From a checkpoint of a small image classifier.
Training: normuon at rate 0.022, 6100 steps, batches of 384, held-out accuracy 93%.
Data: 194171 training examples, 12.1 epochs.
Rows from block 2, named by matrix and row number. Rows with one number belong to one attention dimension. Each number is 128 + 24 x the weight over the matrix's rms, rounded and kept within 0 to 255. All counts start at 0. Numbers have three digits each.
# q: window attention query (model.blocks.2.attn.q.weight, 96x96), inputs 0-95
# k: window attention key (model.blocks.2.attn.k.weight, 96x96), inputs 0-95
q.6:161096103109127091127134107123128135135086163143146133179085131139114101121094139148138162096139157087116127115109097146125186110157110130082168106105133177122164127125157124137141140135136117130111135122150125119137141105129120141138122159129127130115106105137117102130116151131135126141
q.7:120179108152084104156169146109172138155159160113165116130093125108142100111112090088131151117140125141146099129096143085159135114083097106153146117122161108092104103086102093157147130149150150138127142138186157091126134160077129102147137108141122124116139118129155111153153120117127163162
q.8:145113145124123142182122109158090146124112135078094164093203138161169121115109117137120115142100088175146127107129120138094076165112150143130144098153126109126121137087139121131124132129109151124136137147087072155109113104159143121102171159104133125162095137146140119154119150160076093168
q.9:162104089157173163113146121132140127142067143126152150100103148108134146122116135108164127106141114123119103132130118126181135101149108135135104157101138142120155135127141111126110095138151128151143101124130136131113090141134119125103103139166146153110118143145140134135093148053089134139
q.10:125122123131133145119115101128118134095161150150128150120149125131111150117133128115150124156091112126120173120164083138126147138105141130142134130106105137105091088158113164091130151128144117144096101137120115155140109148122182098132102105087125140150127134152138108185109120141146131102
q.11:121107081141127129112119128149126151103142156107157134124122144097125128139125127115134149093108119143105152125131166146105163123093104119129087143095169143118144123139132056143126125128113111192138142123145071152140116116165097159160129133149089104142144110107107176135140151115089167144
q.12:093174142099120090136154120101106112154069081141103098135143110158121167118097168152110102108148082156124120155112095135097124149097123135127117173105134099161103117136140130186156112121122120097177151161140122105137148110164159168118127061130144159168124100122132149103148109142143164132
q.13:106127177083174152117115126169141105129149110172117093128097128110149133118126081138094134140148146120166126107147174119090128090170130121132123174141111142096097139140093110173141102149116122090141141122149127160126089150150133119146106156102182113116137141153119067114113152114117123097
q.14:169117196139163121107164122141129130102102090153115127150131122114118152162143137133132075110127081141127141116118128116152114166109133100114141094132147121151104161140164127135107112133119111090098161121111098151139130114136143139129106134085109116171145116138137134123180129095102132132
q.15:085118118132064117110088157115118136118116091114157161128127136088118120126126147140126142088145109105161123134112159164098114120149161127135172171079104132136126113148123088127124182133108136126170126123142190129109186092066154128123115104183149131113133183138128145116104095153119180123
q.16:113115138129153083164138121124122158102134124185175100123176110124129131110111153112145089115135136161154126151081137097162109160115147084085128116114135165144157186139133152140099083122143107104114139150119148137145114123087102141178140137091146133113141100099094069058174152130114118150
q.17:079078127131108178121169109130152125143131122105107121156119131112170163146172050168133099161136130127109121140109101143098133179138152087118158148124100099127134106112142140132105101127070141129150144108150113105121157161120144155139126137111118129159133147131138122109077142122122113131
q.18:138117099140119139127165121112103134174131109170119110118109081115077145134133124136093150153099122135133120153134103124153135142097123136116107131122149094118090142120116109117135139128131131119094156156096114117130126112123135158102156123124126152125121126182125169137123171125153171121
q.19:137178103105128202137103142144179094096142131097133127131124129144114097114119134132126151119157128100110097174149174139109101097134134114149110131124106124111147130106169129142141117134139108101131135104122141142132108112166103140131114141127108078176135119129150111117140102131117121149
q.20:107107136102123110117115129151139121125147124132139120135101136139133118144162126152115133145159096160166156131121138138087138128172154102144115089147112094137121112119111091170130103144109151128169122079115092132121127141112130126133119114145102147137124119164122129138128147165134098115
q.21:135066110046137112126098131133087156114144072117115130103123104157120148141128140097131113101119111133107135107150110096146138117135141143156117161119154183130162106148125078171141159118089117145108139153121166104124138103117150145099124125162190101134152135132163129142144168138111156100
q.22:168161131157184136107133166158091128115111164129125127138149119134130120137097133106129118132134135100101199131123162138115124139120115141154226135091157120125078067083115112148110102140086155152112108147109147153120137132089134135142144169106120123103130125079110103115121114138138115126
q.23:109141093153102147109136145110145138118111105121120108137073179151141123145097146128152110153130094149139098103113162181105133109130123137135124173107120146130121142092114140111130158130157084126142134147137135123130111109103106113142101131113140134142109107140138122129151120145147132163
q.24:149158122140105065157083111145114148166122197121137175127124171078117159105130175119155098109124112072161149143110164131119138144156134128115119143128140148141104135098147150148095145127144127130084101122123075081086152180150146102107146158116060107093089162146092110172127136113155160087
q.25:115160155152133134133135101136124106150126125120095126112143078083124068131132132134127119098120148140128118135119148137142104070138108185152148160148136145140123158118108110107168132126164143109134129101194105109143105120143115102134137184146163120049107110143150100114127115134138125136
q.26:161115134171097091138095105097167124121109161133169135137127118132102140097098117132145139133120132142146093100173106156128115138095132149090138075132137117108134103156147184113114181144109107136124139158121153098123094122116132126138138084133118122143149150104171172170115112136116126122
q.27:132139093116132143119141151077135111121145117111110135145120165152134083178119100117125153132109130179121153096115064095156114073130158132085119132103114140134127146144112159072132154130151158178135154102140123137130144137151099131152121146176106126102123113108128156141096123100129126153
q.28:122132157148133121146113106170110114105148147140140167109108122152148134141122147127065154128104123099088157144130126123104164141091136167170150122148127094121163130137176148168110127092122118132162064146151129101147147104107141086125124089114126108108112126132118142129163069146106127121
q.29:114127192128152156119122110130144147134146126141137095125161138119129122109152114104152130134135175098125101093135158123144120102140118092112058106167128100119099109142075119117129111105149128108122154125130149144117174115153181161122134120122141143140149146100118172114124119090134120093
q.30:099116125125122105133143179125118123133083120122131129132151126128127160087140131111137141100131109141147097129148109115148154140128086128142124112140130117141125129149145099086151112132138159110138099141124145178122085133165100091088128116124145162146147135145143096158112129120150123133
q.31:166143135104119125099145123108123124145113103112094147125144146119137133128136112172114144126140157115109131123129088110139137161126085126126117127137109152124165148186113125103158124142154120153122117107098118181156125143152138131119091068134137173157115128127089143104124123104082122144
q.32:138121128153124133110167120126138099135160148117138100129094154131133089132118148112132098112139141105071181159120155156095100129148138111138144161106142110130093114132170152158135133109102129116135140134135124059158151133105153126101135133120138119100142164103124133123111131134112120125
q.33:132109128142089179128099125144134111101143151152148143090140077111109107162157154085145061155085115109163105123124127122116090111143118180126138124099105150149117119170116123112160190125162169131120115163112112142125099141163105146099161070089159154125129127153116100151140104143133158126
q.34:094140141127144102154131168106143111110149139122102172145157155121134145102138115145135135148155143103126155131153125100150154131140123111134136131153128121114143101070111132097088112109078151144109143135092063123108131153122123115129147108113137117124138090047203118126139157107124129197
q.35:169150177146127096155065077110132164120120105125161171116135148152134126124154115154121121119127091145126115141103123118133130153123115075154074113120131092077113094137178130119147116145104129099138094125139119083140123146147152139142138094122155141115096139127103120133135166165157140121
q.36:114067145121124170104150140160101087140152148114119123108142130169165171149165131110119094112110144142144116132093126122090144115066123156119114128118136122135163105119118102137126146088130152080103125114126135145135112099157113142129123115141180171178120130156144101111140165097125129093
q.37:129130111118122123119098115143089123159114164148140091151112129103118132111117150124097137090114120130138133089158110112161126117122206115142111154115126141158128161114105112124129147119125140140168133116142138185153136147141113100104130149177124087151155147151112100115087106112116112097
q.38:110148144069159069150130123150141129134098135123136092140141140133127098088096129141141153157121109130122101146116059127136140185102117115131150126153134136183110165117163159174143154128105101100064122156134117135081126096085123161120106138166093128159164139106132098161110149126118088166
q.39:150214153117110139131144094150118200112141154149089086146146103159138146162120121109110136155100132121102160134153138105114123127125131134098119127131154141112127143157122142135125086125135116127105146103122087096116116138106130138104136101138107142118152133096134142124169088111090144115
q.40:106117139151142150142105173115131120116127058090151145110107102108139119139096133130087154124064116139157149134146108139169140144179118111163152130113091105106138146192113178131126104111138133047163108163086145129142152138118144131163079107135113124153127122155131138135142123115144153068
q.41:141135129154101077123156135117121179139109078157127157152142115163136146106123119100140120115158141123136133124102169169131080090138103165127141129117117122095146126115143111117107105134151084177108147114166141093153136090095179091140138133099128145096115126157150133141124107136113126122
q.42:108116102124151186127130134135124141130083132086129158105151166137104140120122151150159119155163124128116095113119154116111141137141159125170119092195134113113143135096120112109169128141104097140157099126125162146103090129097132152135092139142100139114106076139100153112129138139101120149
q.43:124139106122123098122140119131146109142111119086179120117135103111087169152136130153169142111127164155100113098084128149142151139153135138111111143087123125139146125130079097123089176174114133173127134124144137086155109126150093115128125133115112132124119146148125141177092147125112110146
q.44:138102126163130139126124144161129130124140147151139131103142134101124094125142100137097155142133151117133101165186107103083123073127116096080117109117130112139080157113146167080130113156180179136108156119127125136086138115117131118142116157095149120146111130173125165111136114111165117100
q.45:127130097120160134131131105063113158097144112172101112147112119091146123112139079131087147101150102139161105150118174128139079120135080133140166133120117150095142118103150120177120137119132091160142139115108135150129153132150120142143175147144135112148101121127137145106111056147166145143
q.46:132141103086136145128122128105137092116102123104089115158115129133118147102095151119163121133143134146095144132147073116146184180102147122098107097158153168125123124168147107099145125133122108123166151132157144171138138140137124118106120146093095120090144122105097158106149151135114135137
q.47:132092107126102103091134146132158102175148118157108130122070134128133100153126119145130142111156119117157140072109157150127137100106119158111145148145120139191133120116076092150120072137161139130138098104124168144108134130156104110163122171156133105109119139102123113105131133139157127136
q.48:153170172131141143113133126129121095128149100140148137169117138115127114116178125118122111125122214184115109101143116089122111090134131136096151177151139131123140089110076089131112125146123111147073127130127094125126141108150148089107118166128122154141134135090152148113117134125138123136
q.49:108148144134095145145121156087140112076136102140130111036190170174114145115137122141069122116099118123145139105139113131140173113148120153112108128170094123091140124119160131151199139101130145141124136120166139113130139107126132118139099102158183136114115139129088128085162133130127141101
q.50:161150078150144124114171131141187136121159162181104111135163103108134145128129127132127117093169120117124119097090121135126112129130104144148128104092138142129104107086137130114144073146104139158104105119123144162135108111134147103134187113133126177087114120104123103102165115121177171121
q.51:144123121157109143118117132157106095131109118149126159129100152160136140134167134102148132089136090073145131142147162080135099127140091068147120134153138114168129166132114142111122136124152163102199111128126143139124099120123140132088104120090151110110154159118156094081155125117108159146
q.52:095133161138099121143121138083081149138135121118171102175145131148143128084149091147092165157129164069097111149129091129107116131095155114133115115157095161137158196161169138137110144129115161173094123169110115101148154124137112145122142168079084098140111120120102132118144127156126111084
q.53:120113116159072122080110141100123150121113155107152140101081089142131138157120193098155107091137112161127127086081170189138119131152137132119144139136119141113118094108103144091135160146125111100111163149135125175127121115135138112115146128101093132153157150206097102178107123127160117126
q.54:109120128127155158150141115096137092116143144138136116109106093124155143087111100149103133142158124147127122176138122091099124150124134098137148118112129103104095139165125113113137141144144127130124179133124159160130162131159137160086075162109099122166120097148119116166136147110113136072
q.55:142091123092136083178076146176129132130119101122119101106130159107092132141111117107113196142119155118151095168158115132153097127126114135118108172120116132117141108153149131140137136137125112115171125127141125133145109166105113144111157131110126083115119148129150098184123084148124132134
q.56:137132130117125124143130169134176136150131156099088115130111156100137132153116120113137117167157092105116125114104121118082182160130128189138139141118171112133099098132108120111113109124119130131108111079151140178144129171099087134168113145138113107106137103138106144118114107132134137173
q.57:172153145125158167128124117167141180100109122109145178128120101169132092125143131165141130111120125100104095149141072125161106097117120097121074165092146133146140179158140146146104138123105139105164149100137128101119109123111150128135152084161146132128158108112122117138105127086126055117
q.58:095128100132136103114137105083171189145098154125138140150146115095088137191165155075152114148138131150137112151137106110144075148125097116141113098127144140117170147128142134085106091126115104108140133147132102131087174124113156138140124101137134179112131102086136180118135137144127100147
q.59:104104144154116136138119103121163132128122152098125140124144134137140125150083120160134099136106124116140097091101166151164140148132113118113111111111152133127152152143136157110138121163095096132129127158095134124125114115143121140163134112120123134136141093117102160110163133099137122119
q.60:131136101095116120139152133132100103185144101140092117116126132116131114122093149129147101126123129122151172165178116110109146144127146174124105092124158141135115091108127122160118149116176111087134133149109121103093131128112127178159133144168152077162091132102157127123110139094115151135
q.61:125107155159178109118121126142073118122123125104150122168142090102150141097122139126154139147104119136135178129121145162137160094116135104129146131108101125138145121134151097175116125146151118131114110067115128070137088108149086122142115140139128142154094148138155080148149142144122137122
q.62:120115138105124123133100087154110109101138116137115131154110114125138117127107074174132132128104121167115139127140158139133125124155190118135165121149114082116100101081100139143103147101114129135133085122121186121149128155140132110129097097126135119114132155162146175190095143168144113168
q.63:142124094079135128110169123143101122165120107138105129117125154124109099124117153108121146126125114164109174095107169154106158138099141144134180103142100134162104131136102123126154111076160160144128126162139064113126152145122125100122148134152132142115145136154142138077066130146072141149
q.64:095068153137160134094108131141105148180122101142125126150078152116135120167183135117134116122157137113119128139151155132122103121079124117127115130127113117092128138131110128124114136141155131103125116111092169154139132145089118145131126119091154177177133111148157088113123119101165145128
q.65:131193085120107098086110146151142133110131157148144128134130122191106172170152116118122159154185141124106155072103080171138079154143106120128143136121113137151138123164091142118114115124113100126142090138102148130123131109135103086152162141106108126140157165131136120102080068086165131129
q.66:082084123123126143197154093097135131092159151156096120139174150089146147114108140121073114157114102161125124123114138140121133134141138109120149117125118089148129154102126126160133129156125133122129129157151108130176127085129116128138116103171150110101106098104078174147144164122082167130
q.67:127137113094134142082074134106141148100124145087107123110153102124149135085123132137191132152113128150120127090135089178150137106109177160129140108122085130101136084128131115110191166123095153138180113119110117138103142082153144146108127165106116145173138097145123103148115191138162131121
q.68:147147147139149085125129133154162143137142168063099120095086119131093112132121102197140147118089077121124079152174165119111147163143131092125125115151115138120120104111126077139139150121111087125172183088136135112139163186138160131155112073137104134137110156121121148108146096115155125123
q.69:118106151178091129146115129147115174113085153135133120147126154136141152134161144127128121129131081138128187128115105100111137179141136099126107057138132099133134109089167101110137150097145129148114143160124106130110097090149145107130091125119090123171144115144149188149097140157127116111
q.70:123143133125156092147143151152139087127098105151080146151143103100164127124133136136139125081085088118178121122173104139130162164136117108095082138121117139151084099144123162124116121157134120114121151130122107127132088159115126159120099119182126134098128117116122119176115165146145107144
q.71:153115125164153056128141143100148128158180096123181128070115173085147103110108139100138116166118166172152128115106144131107125150164110130150131124102110130139130207152063099105129153145135085161148089124107119116122154153121127138107168135052108104098132164153113103105135085142154134111
q.72:159154083113099169118129114071132179120113111148131129137143110147126132178152151138120120145121142107071130058132111083126110099118123156082137167118147112126135161148134147136096128151157190138126200101133150137130156138110040128156120108130136113125137192095153144069129126119082118143
q.73:100120163109120147107140104119122103111136070150170106096147110151099116143092134113132137121122128128127154118125152173140111119123136150127122163160148170135119140172135123142109094109141129119114111132145105125123130108139105125128128163105122140129105128131130115167152140145093131135
k.6:148144150092183152127089161118141094114169128129121134155110119123100131098109147133094132102117153121139144167121105109116120145158120137116120116140130101126141154140133150132097112151109124169116135138132099104130134151154134095135121099096104109156141166153131134134126102103104137134
k.7:147135051125093108171169086132150138129152157061114115104086196143149107117127147139124136142113124096127093122100117178156115156132131099141119148113121150107140099137127100110144133140158170137170153131124101090140157130147140147134107115117112132146133111112177124078156106176128062133
k.8:120167137177135129088119133129102181147111129176147135120162135127120162071125139123138108102171104148158108111133116119101152122140153161124151087131109131135101138075124119146146142074115123128101156147135121150130119146168092103111147110166090089096133138091072125115108153150175112131
k.9:111131124153157110121120134141130120137142100148112147129137119137153088136079077099146090158112165173133157137124149141131086127107128086158144105123119127129144136152125109130120096170137105128125147119140170145091089116104126130144161153117125084136133128103124159119187140127101130107
k.10:112161094161126102130119096101100115136135124139143120159128103146143135104130128133098151104160094102117129135167141097121135119100071122121130158156099138127100105138092091147090168156119144121118118117137143131184137133131150119112114172140161137134088123126137116139136144134150185141
k.11:092120111110142135147150143085125110140153128127171136125154122128161144137056122115159117125114082139127114094103139108183117094169148162126121126115123147112098104090133156115113145137125159113153150116141141117136105124138136126127112167127143113163126132117146113135128101121122123140
k.12:094113153134094107112175132139144161101101162105141088176119121135044127182127144162135150122154125148139115100153126167118125087126137151130116146155136141152093097184125102150111118145104138131127161107106089123105139123083130116142144153121120164099181089101130090128119101107138138145
k.13:156123107130138073140149134139132089143125141140173074129092131125143098106130142107161119138158137089113117142169177126137147110136096137081148130105137128167167164122144157140127132144153078130152110136137131092161163141089091112173128064058113147092105097113131167131095168080163104147
k.14:130128160123122138153152103082158153108138142158076142124161087123142130132135144136103120144139150159082094099093113174103142138095123112125149133140104132115111171112105160120146142138131111123146104131091137158117113136134124138116116130183113155112188147110109151076115155109115098145
k.15:109116116086117168153159136154109071142113141106139134133105171107112136131108127158082138096077138141149140130108125137116145112128151102102116145119169105124123102125110128152136078110128114140126114119157138128088177158092166132108134148144123179138108138119181102120143125140111164142
k.16:134105132132162103132122145130130093120162128081128138118117077130133126137110135124160107140146139120103162121098096148100163142133144141121133125128125130147119113148134131114181174095141078160121105077106149090142137136155124131130159132134112107141159159115122103118143154121111138121
k.17:112123117134136111103115119122140143141097103134142153121139131112147107158105162161121171123114145104120180103173139138152130138110149124154140130095112125108111162123139121095158095126108156121091118123110110135121121087137134176129102170098148128088162099122124134149100157142108139122
k.18:117190122150159092116118108165155126098126170144157115130142149118158156098087136111138116104153111148162139161118159133127112137109128142145104105171112122100155128133170136125116104098071120106140150152156145133128092136080136114116150122101100108158113099106121137143113140091107147153
k.19:114109131133142164163115124102088142158094113152101117109150122118086094132137094129111153156138145103131180127127132120119157089120119068102145164145164135112116136148137113142150137147133132177108109080093155129137151100077106108139115112127143141159167148118127120156142132102152137134
k.20:112138138126121130136129097097136161156141105156108148112137163125135137156145125143129113107150132144111146096112130111153091134075140136134112160059119166140135138089125150125134102143130121126109119128115128139148125095113092173174115129153143132117118096152129123102113119164179099130
k.21:146162169119104118110127144143163126110141174114125113184106121130087089112099125160114159130104115123161117131134154107135130141156157072116075140139133141075082088115126132109109108091114161114111147164159123140173119158173136120140083109179113151136126132134162118113114117136161088140
k.22:112125156132126125118090122094141139121107135081120147122086088093108166079165175090162172156129126125112093144155102132106146119131131129143104125149119151105111108135127122153137149169151157117099111098115165121086161164125119124141106136115137125131132145164147108126174146118092150158
k.23:185098153094138127124138118122116099196134133092138098137104156161135096138138129096105112110107140117136150102130160106173121137156133116116139128117134154147140143127125079116131085154110120126154154108122099118150097151127141128133103129142124138047131151157099113153166119151099144121
k.24:181130123151128144110142102142078079145138138137128114137151098120186180093151093174123136161124138157130107113148117130097104107138098171105122096110080129155128121130115167134121127145143126102154137203127127102098140118121106140137127156119126125116138125130111120081121107105128134164
k.25:098141132139095157128154129100121137133114122153071118149140070155119109136153102123165112130115116131137097176109129161146110094128113177155168151130114132134107126110142113181141135141137126187127144129104114090166161176088102115118149125114119118110127123115122137111120111128137132146
k.26:196124119131112081100133173165124115082165134144191177130144117161173130108109120134086143155127089101081109131111118158113165141134093103121132081125112091168131108128110126132115139138125130109134134140165095149113113114156102138098154166115130110136078163161124131181112168111140156064
k.27:108140101152109132142118128146149134120109108123121133133154141110136163150110141152128104126092142092110117132112135121111134141142111138132148125089114115141124140140051127140159133116144105157125104084116120149129159125103149116135121127113128165122110154110141176132160152169105128113
k.28:120126104090130126097147146100112122150136099114100150130131141103147137129178138129117156118128128152150112117156129122148081108141152150099163143147166136107179124123110105135103156156141113124126082141153117133143100138175150116078111130141131112159091098177151124124107118111103117118
k.29:128127128126143125144138141127127191089125114145117142108105141161105149167146150142129106131157128112129089169168113118120125134121123131130099130146103077148125112142147127105073134108127136125209145129139132178079117139127129125142138100115142172136129100117095144103113099118130109089
k.30:097116102108131154160134127138129114108143175141171078115123151122078103094093117100124110111124145135164108139107147116156113167121141127116136120126174117145146170139166137110099148091129130072145134125157135119137132125131149114120171086144138135142132123102134112123133106144140111138
k.31:089092125115114164169127121154142123132122103135127102124110163127117114159132107086135091093139114187126145095099088137101175110137111107165126133159166116112142134117131163134113126130138146125100154158112133121099134092167177121117151125139120080146139145066152152128116109136156136136
k.32:120127114114128130097163111155180144116104158107059139124120170107142125064115122116092110070122118168125146135118133136095134143111138138117113152126127102094156129117133136160153135133166129125155122154207119140096164149156111135096121112146156131102145124151110125120104097139089117188
k.33:100134178120110109135123110126139142149114105139113138118101079117092163105161116166138127143135126097115132126133100076147137109116184088117108143171148111082130161121101131132158159132133171161112161133086131136142144149120116106153085109167151136097138140080164125150137094155154102110
k.34:137110121101072125127098116089164158188137125111142152123125144134130138134095121141115132108151153116118157123118167120119109125144139125116148133118158177137117114143161100088095120124097080127128128097137137151156119075126153155158094149105146111128123141130140134131127114133130118153
k.35:198148140133147122080090124163120187154179124130100153091129135085118114125151135099150147122130107105097149159157093130100139120151115151111142120124152181180130140082097124132158126101133120107140119148124111106133120118150095116120127128112136118141122130169097118139075126115140134120
k.36:056097124128158137136097080124125099085140107131143123138142106188133163134112108111127105130107142110067127152174102110190132126112118118152117198144111097149163143147130166156092114135130090120210134105158130168151136148114173151106129111140120085117098111120133112160146115162129111074
k.37:123109134117095135134124137162152075113123125103146149133145148107192139131119129114156130156141153120159097126123110098105152089137101117162124114107071107118124141156139122120131165118145141128158114152118074103132131137104140118186153109142111196137134091096134148107155137133118126108
k.38:129090127131153087146087139149128146116136136130160076101079126114144182151118153116126123148099174160105139068119138126101111183154101128140174117104094099101169130110104158134091135150096149190160126126122155137156144154099114127105134156138082114139132132154114101120113111105161156126
k.39:132126158143139161115140166148141109139109088160103145121127136127117091118127157111171108129103146148157153106165150150060128137135109155119101129122124120130105095111121066104107175108124116161133132104129141120084090113110104135135159141141119158127133150118124171141130158107149098126
k.40:138110088125118111128126132103092131131127140095152110149183093141126154098181123169097105162140136105152105132148146168105161143150133127145124079156075108117131138111143142109132124119146125128083117163105172102093151103164166151120143094089091144120161129133115094114120134119150155148
k.41:116149112144138160096162159107109138160168112125104159137070128127131090107133131132110171074148119119163155160100133123150118132107108121126124102118181139139143120140108099134147104145123137111118145105125123115092074116143109086105144132118141109147129140141155119128137161137128147156
k.42:180158127099134126120127140141127126116119166176145071140118152150121111162121081122109161134131158121099112142124136124147112115078161106126142129109109160152076108130138110174111126132101140080109105127130126105138139131141149137130117153135149086139108146146111113102147148131137117117
k.43:152126155098144124150203112072108133105131119117137158061125163122106107124100138125137090121136073139128144133120121129124131106102121103150159107128182085139149125151090127106179110139121156113119131127122174143154157128110165098139130113113130093113129132136112131156133177140110156152
k.44:119169083143097136129153126145122073105098129145116106175173082127124112148174132138132161141154085110164133158094093108153120137147133174122120160142115124148156098170121153102147112109112106135112115099117101104162126136150070140152119127146128139154122121139138139093126108126101130134
k.45:112101130135122169148119165119111140090104137132100163143133134127157147151100142107119138133111128161147088110113145147119097109137137127084098133191156133160104137117186176139101109127141160108098143122151071148086097112131135107108157152098119137131094120146139126146133119139096158115
k.46:121164148131165091162140141114116125140177112123140106145147138169086109136112129136135139112138125119136114063132104168150111152128115132145142102089116114114108126105169111106139134122140107151118154117121162096123141147125114149131116106157141152118171130119132151109128132087139085098
k.47:122139110179125124142104081130111121134084166122195100152140116111134104166141143145146098155100099153124097141113174131171159119128132138126119113104139197091092144128126136158112102149141119111109116154113117167141104133113135128107125140099134135140119109067138133117138118114112146128
k.48:153103074109134152193112118148119158114141137100143151167101125150128131158188105106090128125119148143105113141100130127120166135116121147090115127120141073142142134155121166122148131119083121153141125085104164135115094173109145104148132125142095121156134105126134134110129127129108131137
k.49:122163101199146098154129109143095147114136110163127157137121105124147151082120107115178121112153114191123122114142152115155167123108122106129138134135099143124111140101083113154085150136139081117210141123096150102184060125133088078120143139160095105114139162126102129138123152132125124112
k.50:119134120119136108135132098092124122121101145134142130122139157130149114143124188123055097141117111127123164099121132124140140166142132155094140154114148152153101149169168143114112166128149143098131132111124095156089166137140102130084133112126076126094154124145128108104137119095159151133
k.51:138109079123124147108137116101101135183127122145127127104094113144133126124100090162152170123104170138115093130153082145160129085145158152156124111094134117135158099125143150106135145120128133148135130136164145123127104073133111133149158161076118173132116124095126176104113115106131130187
k.52:114131128178172199159060173110144127108108132104092092139124126166118159140137159101141148128067138143142149114109106142066112129150143141120158123152159134105177144095077128140123147109105135123119167101093105110161130095165162140125133106123146129173112138115145124070074142129108138107
k.53:132100165129117071094143153144170137122097164144136102152164144139096115111097123148073156127154112102116130104158159159152100120105166085120129121139097139126105190140138138115103120155163119090096120099127082124118068185099133113173098130122172137153190139130122130122160152140094098153
k.54:135125132120109172132127173119123110184089097101137132150158134107116127171086135123124130095155129114137148107097161106143104130108140125179118147161165120099152123122135102144151100126149120146106119128175118101173109127127124096147092145134126104137129137151143160126133081128111097124
k.55:100150132128118116085100124133142156150153120143166122086128161157121167162173106128151121120134061112117110135110111167126117089110131115138153119149152117091117115118090109124133093119107135143139117139156113151137135132107160124118140177119153102120123143098170116110103144133128148141
k.56:123119129156166127137145095137134108126106149122096109108101123093159136116104153094131106141152147114106122122115151139122139158136119144116118120135087108128113162153141101132177136154116111124075125140157116103087207154144125175144114157138097107086142108106124131171127115155108150166
k.57:118144164120120125110108124130133132131157180151117145133136136136136095113111145142132132103100113120188144127121141080115129110109145135123098114133167123143138077167136147118126119131176121118135165133123116144157135103095127170085168098135124128130091112145117127124134107105124108129
k.58:157105151079082072146149152177128074134190081138144112107124111163112120155140133158126087146125133130141159195122115109125116161129115143117120165122136148138120089135128102167103127098133093139133100093079156142071143107073096120159111080154171143149136141132118098152134147183174126100
k.59:119169166095097112099148130096137122084134125104088123122160113133144120115126130145105112139140139108084107125157116142162105138153115151134142146135076152131122125097147119128162113152126136138126145146135162145117109089158124162123147095177142159116114122129136116143117143111120126104
k.60:090125137128116136103180105149111120108131108097138123141146161083119129116141133117129133102142155097128130149167128109143130113115130130144132111128141123130152134090121111139113092096170140123136130159118133103170168192122124134143152125091115142095144142117127116106173114113129137091
k.61:133127157139143167100127158094132130129111136151134149124115129092150116099153107135117138146113138149151170116123133108098148105130140134101144146112123129147130143116124157090109114141102145127101102146154138103118146104145179109124141128122128131122094106158126134135126109110147094106
k.62:142130121123117114133084101142100158136137103149112157142081125114121136159121122141162119134146124099177095132154150126098130144142095104171078087123119114137094098123177160112150144101113161126112096147108152181097142140143148150119106126160144133112122131146098133170099165141134122105
k.63:153121096113143141148164127138158124105141125107127114113154083116100124087132116109183171173122121178108089132104088149125108133154079068129141117108102154117114123165122118150118158172099142137153135147144112120128134119160104114098067150072145119161117128121120115160159116133151170158
k.64:133140134166137099182151129101115107100061159111126116123114148163184120144113114160117162144125117147158140085144125116106158133122118103120174120110108141100143123123139122118156093132108126143090121160157079136140154147153121147135080143151126144099118086132132077106173112094128151111
k.65:133098160125133109091108167101109165135086125149152184107122101156117086142139137123124133118114137155162119166120170098119097116119147102151145104118157141107125130129089144129150113148131117116124140102116094180143075120126133143138135115089122110126134137091180120143140159179126114121
k.66:120105116114140124113092119133157082129139124139172133145177122117099137100167118111155140109136130140111114115078129137142158141154130154071144158145162106125138152091131093153093185113132136127152129139125167089114146145150067115101120141141146158160145133087110108103143116130115094132
k.67:166175175111117103143163146151083123095145154147134116091102128134119126158155120087062115119122147147153159149143142137087113168075168130107110107120132104102134090187114087127182133097199113064123142120145089104124129122139153135139130088154115094137082146130118122145144129137153127172
k.68:131143135129143138175149082148152129155159085106134127120163110123113109165131125132152091127133173168140184116104087130164125118105134113116144120125116139143128159134129124145104113090120165124110128125146134142137122112110121100104138081105094130140121093145145132161140128130081127095
k.69:093073073095121144115108122106119115118090142119113127119143148171176112127162139145089109126124165080106153126138159151166120115139148123123124134140144161100116108140148175154158140124151133111128109095077149127124137138115187135113103124091157123143122144128121136095136116150152113150
k.70:130089091141128097144102131135114134122163105108110093167116142142134104093087142123131069104126123138108134091139114143169157182165144153136093127147113150093094101112144141123091133126165138096132153134142140102117182104144130098179152113131191138122124103158137123133080170160166134119
k.71:108176125177142132117118154109115147157117154143086114131161092155085137125086129113133142134107157119100107156136152111106094103149183113135124146145126105142126160067091173106127125140118118139111153112149120159088101141126112169120118130168105171133148127130098094168102138145129103096
k.72:161099146117115175085173131124097116149117156143133156136155151097131127092127070112090147129139125098175052130158174102106129181119086112187115163125110148173164179146157122154074079153109128146142098121109121144168098101166113119151119123099145148113096138155118119107089097149063113168
k.73:120131139113111116113147140139127139141174153104118166125105115113094146097104099155164147139109088110164071139157130147110120102132116138133140091136133119151102113151133146118134171157120133127115104135143131103113090111142100122141098152144106163105145105155145122165134150114177153098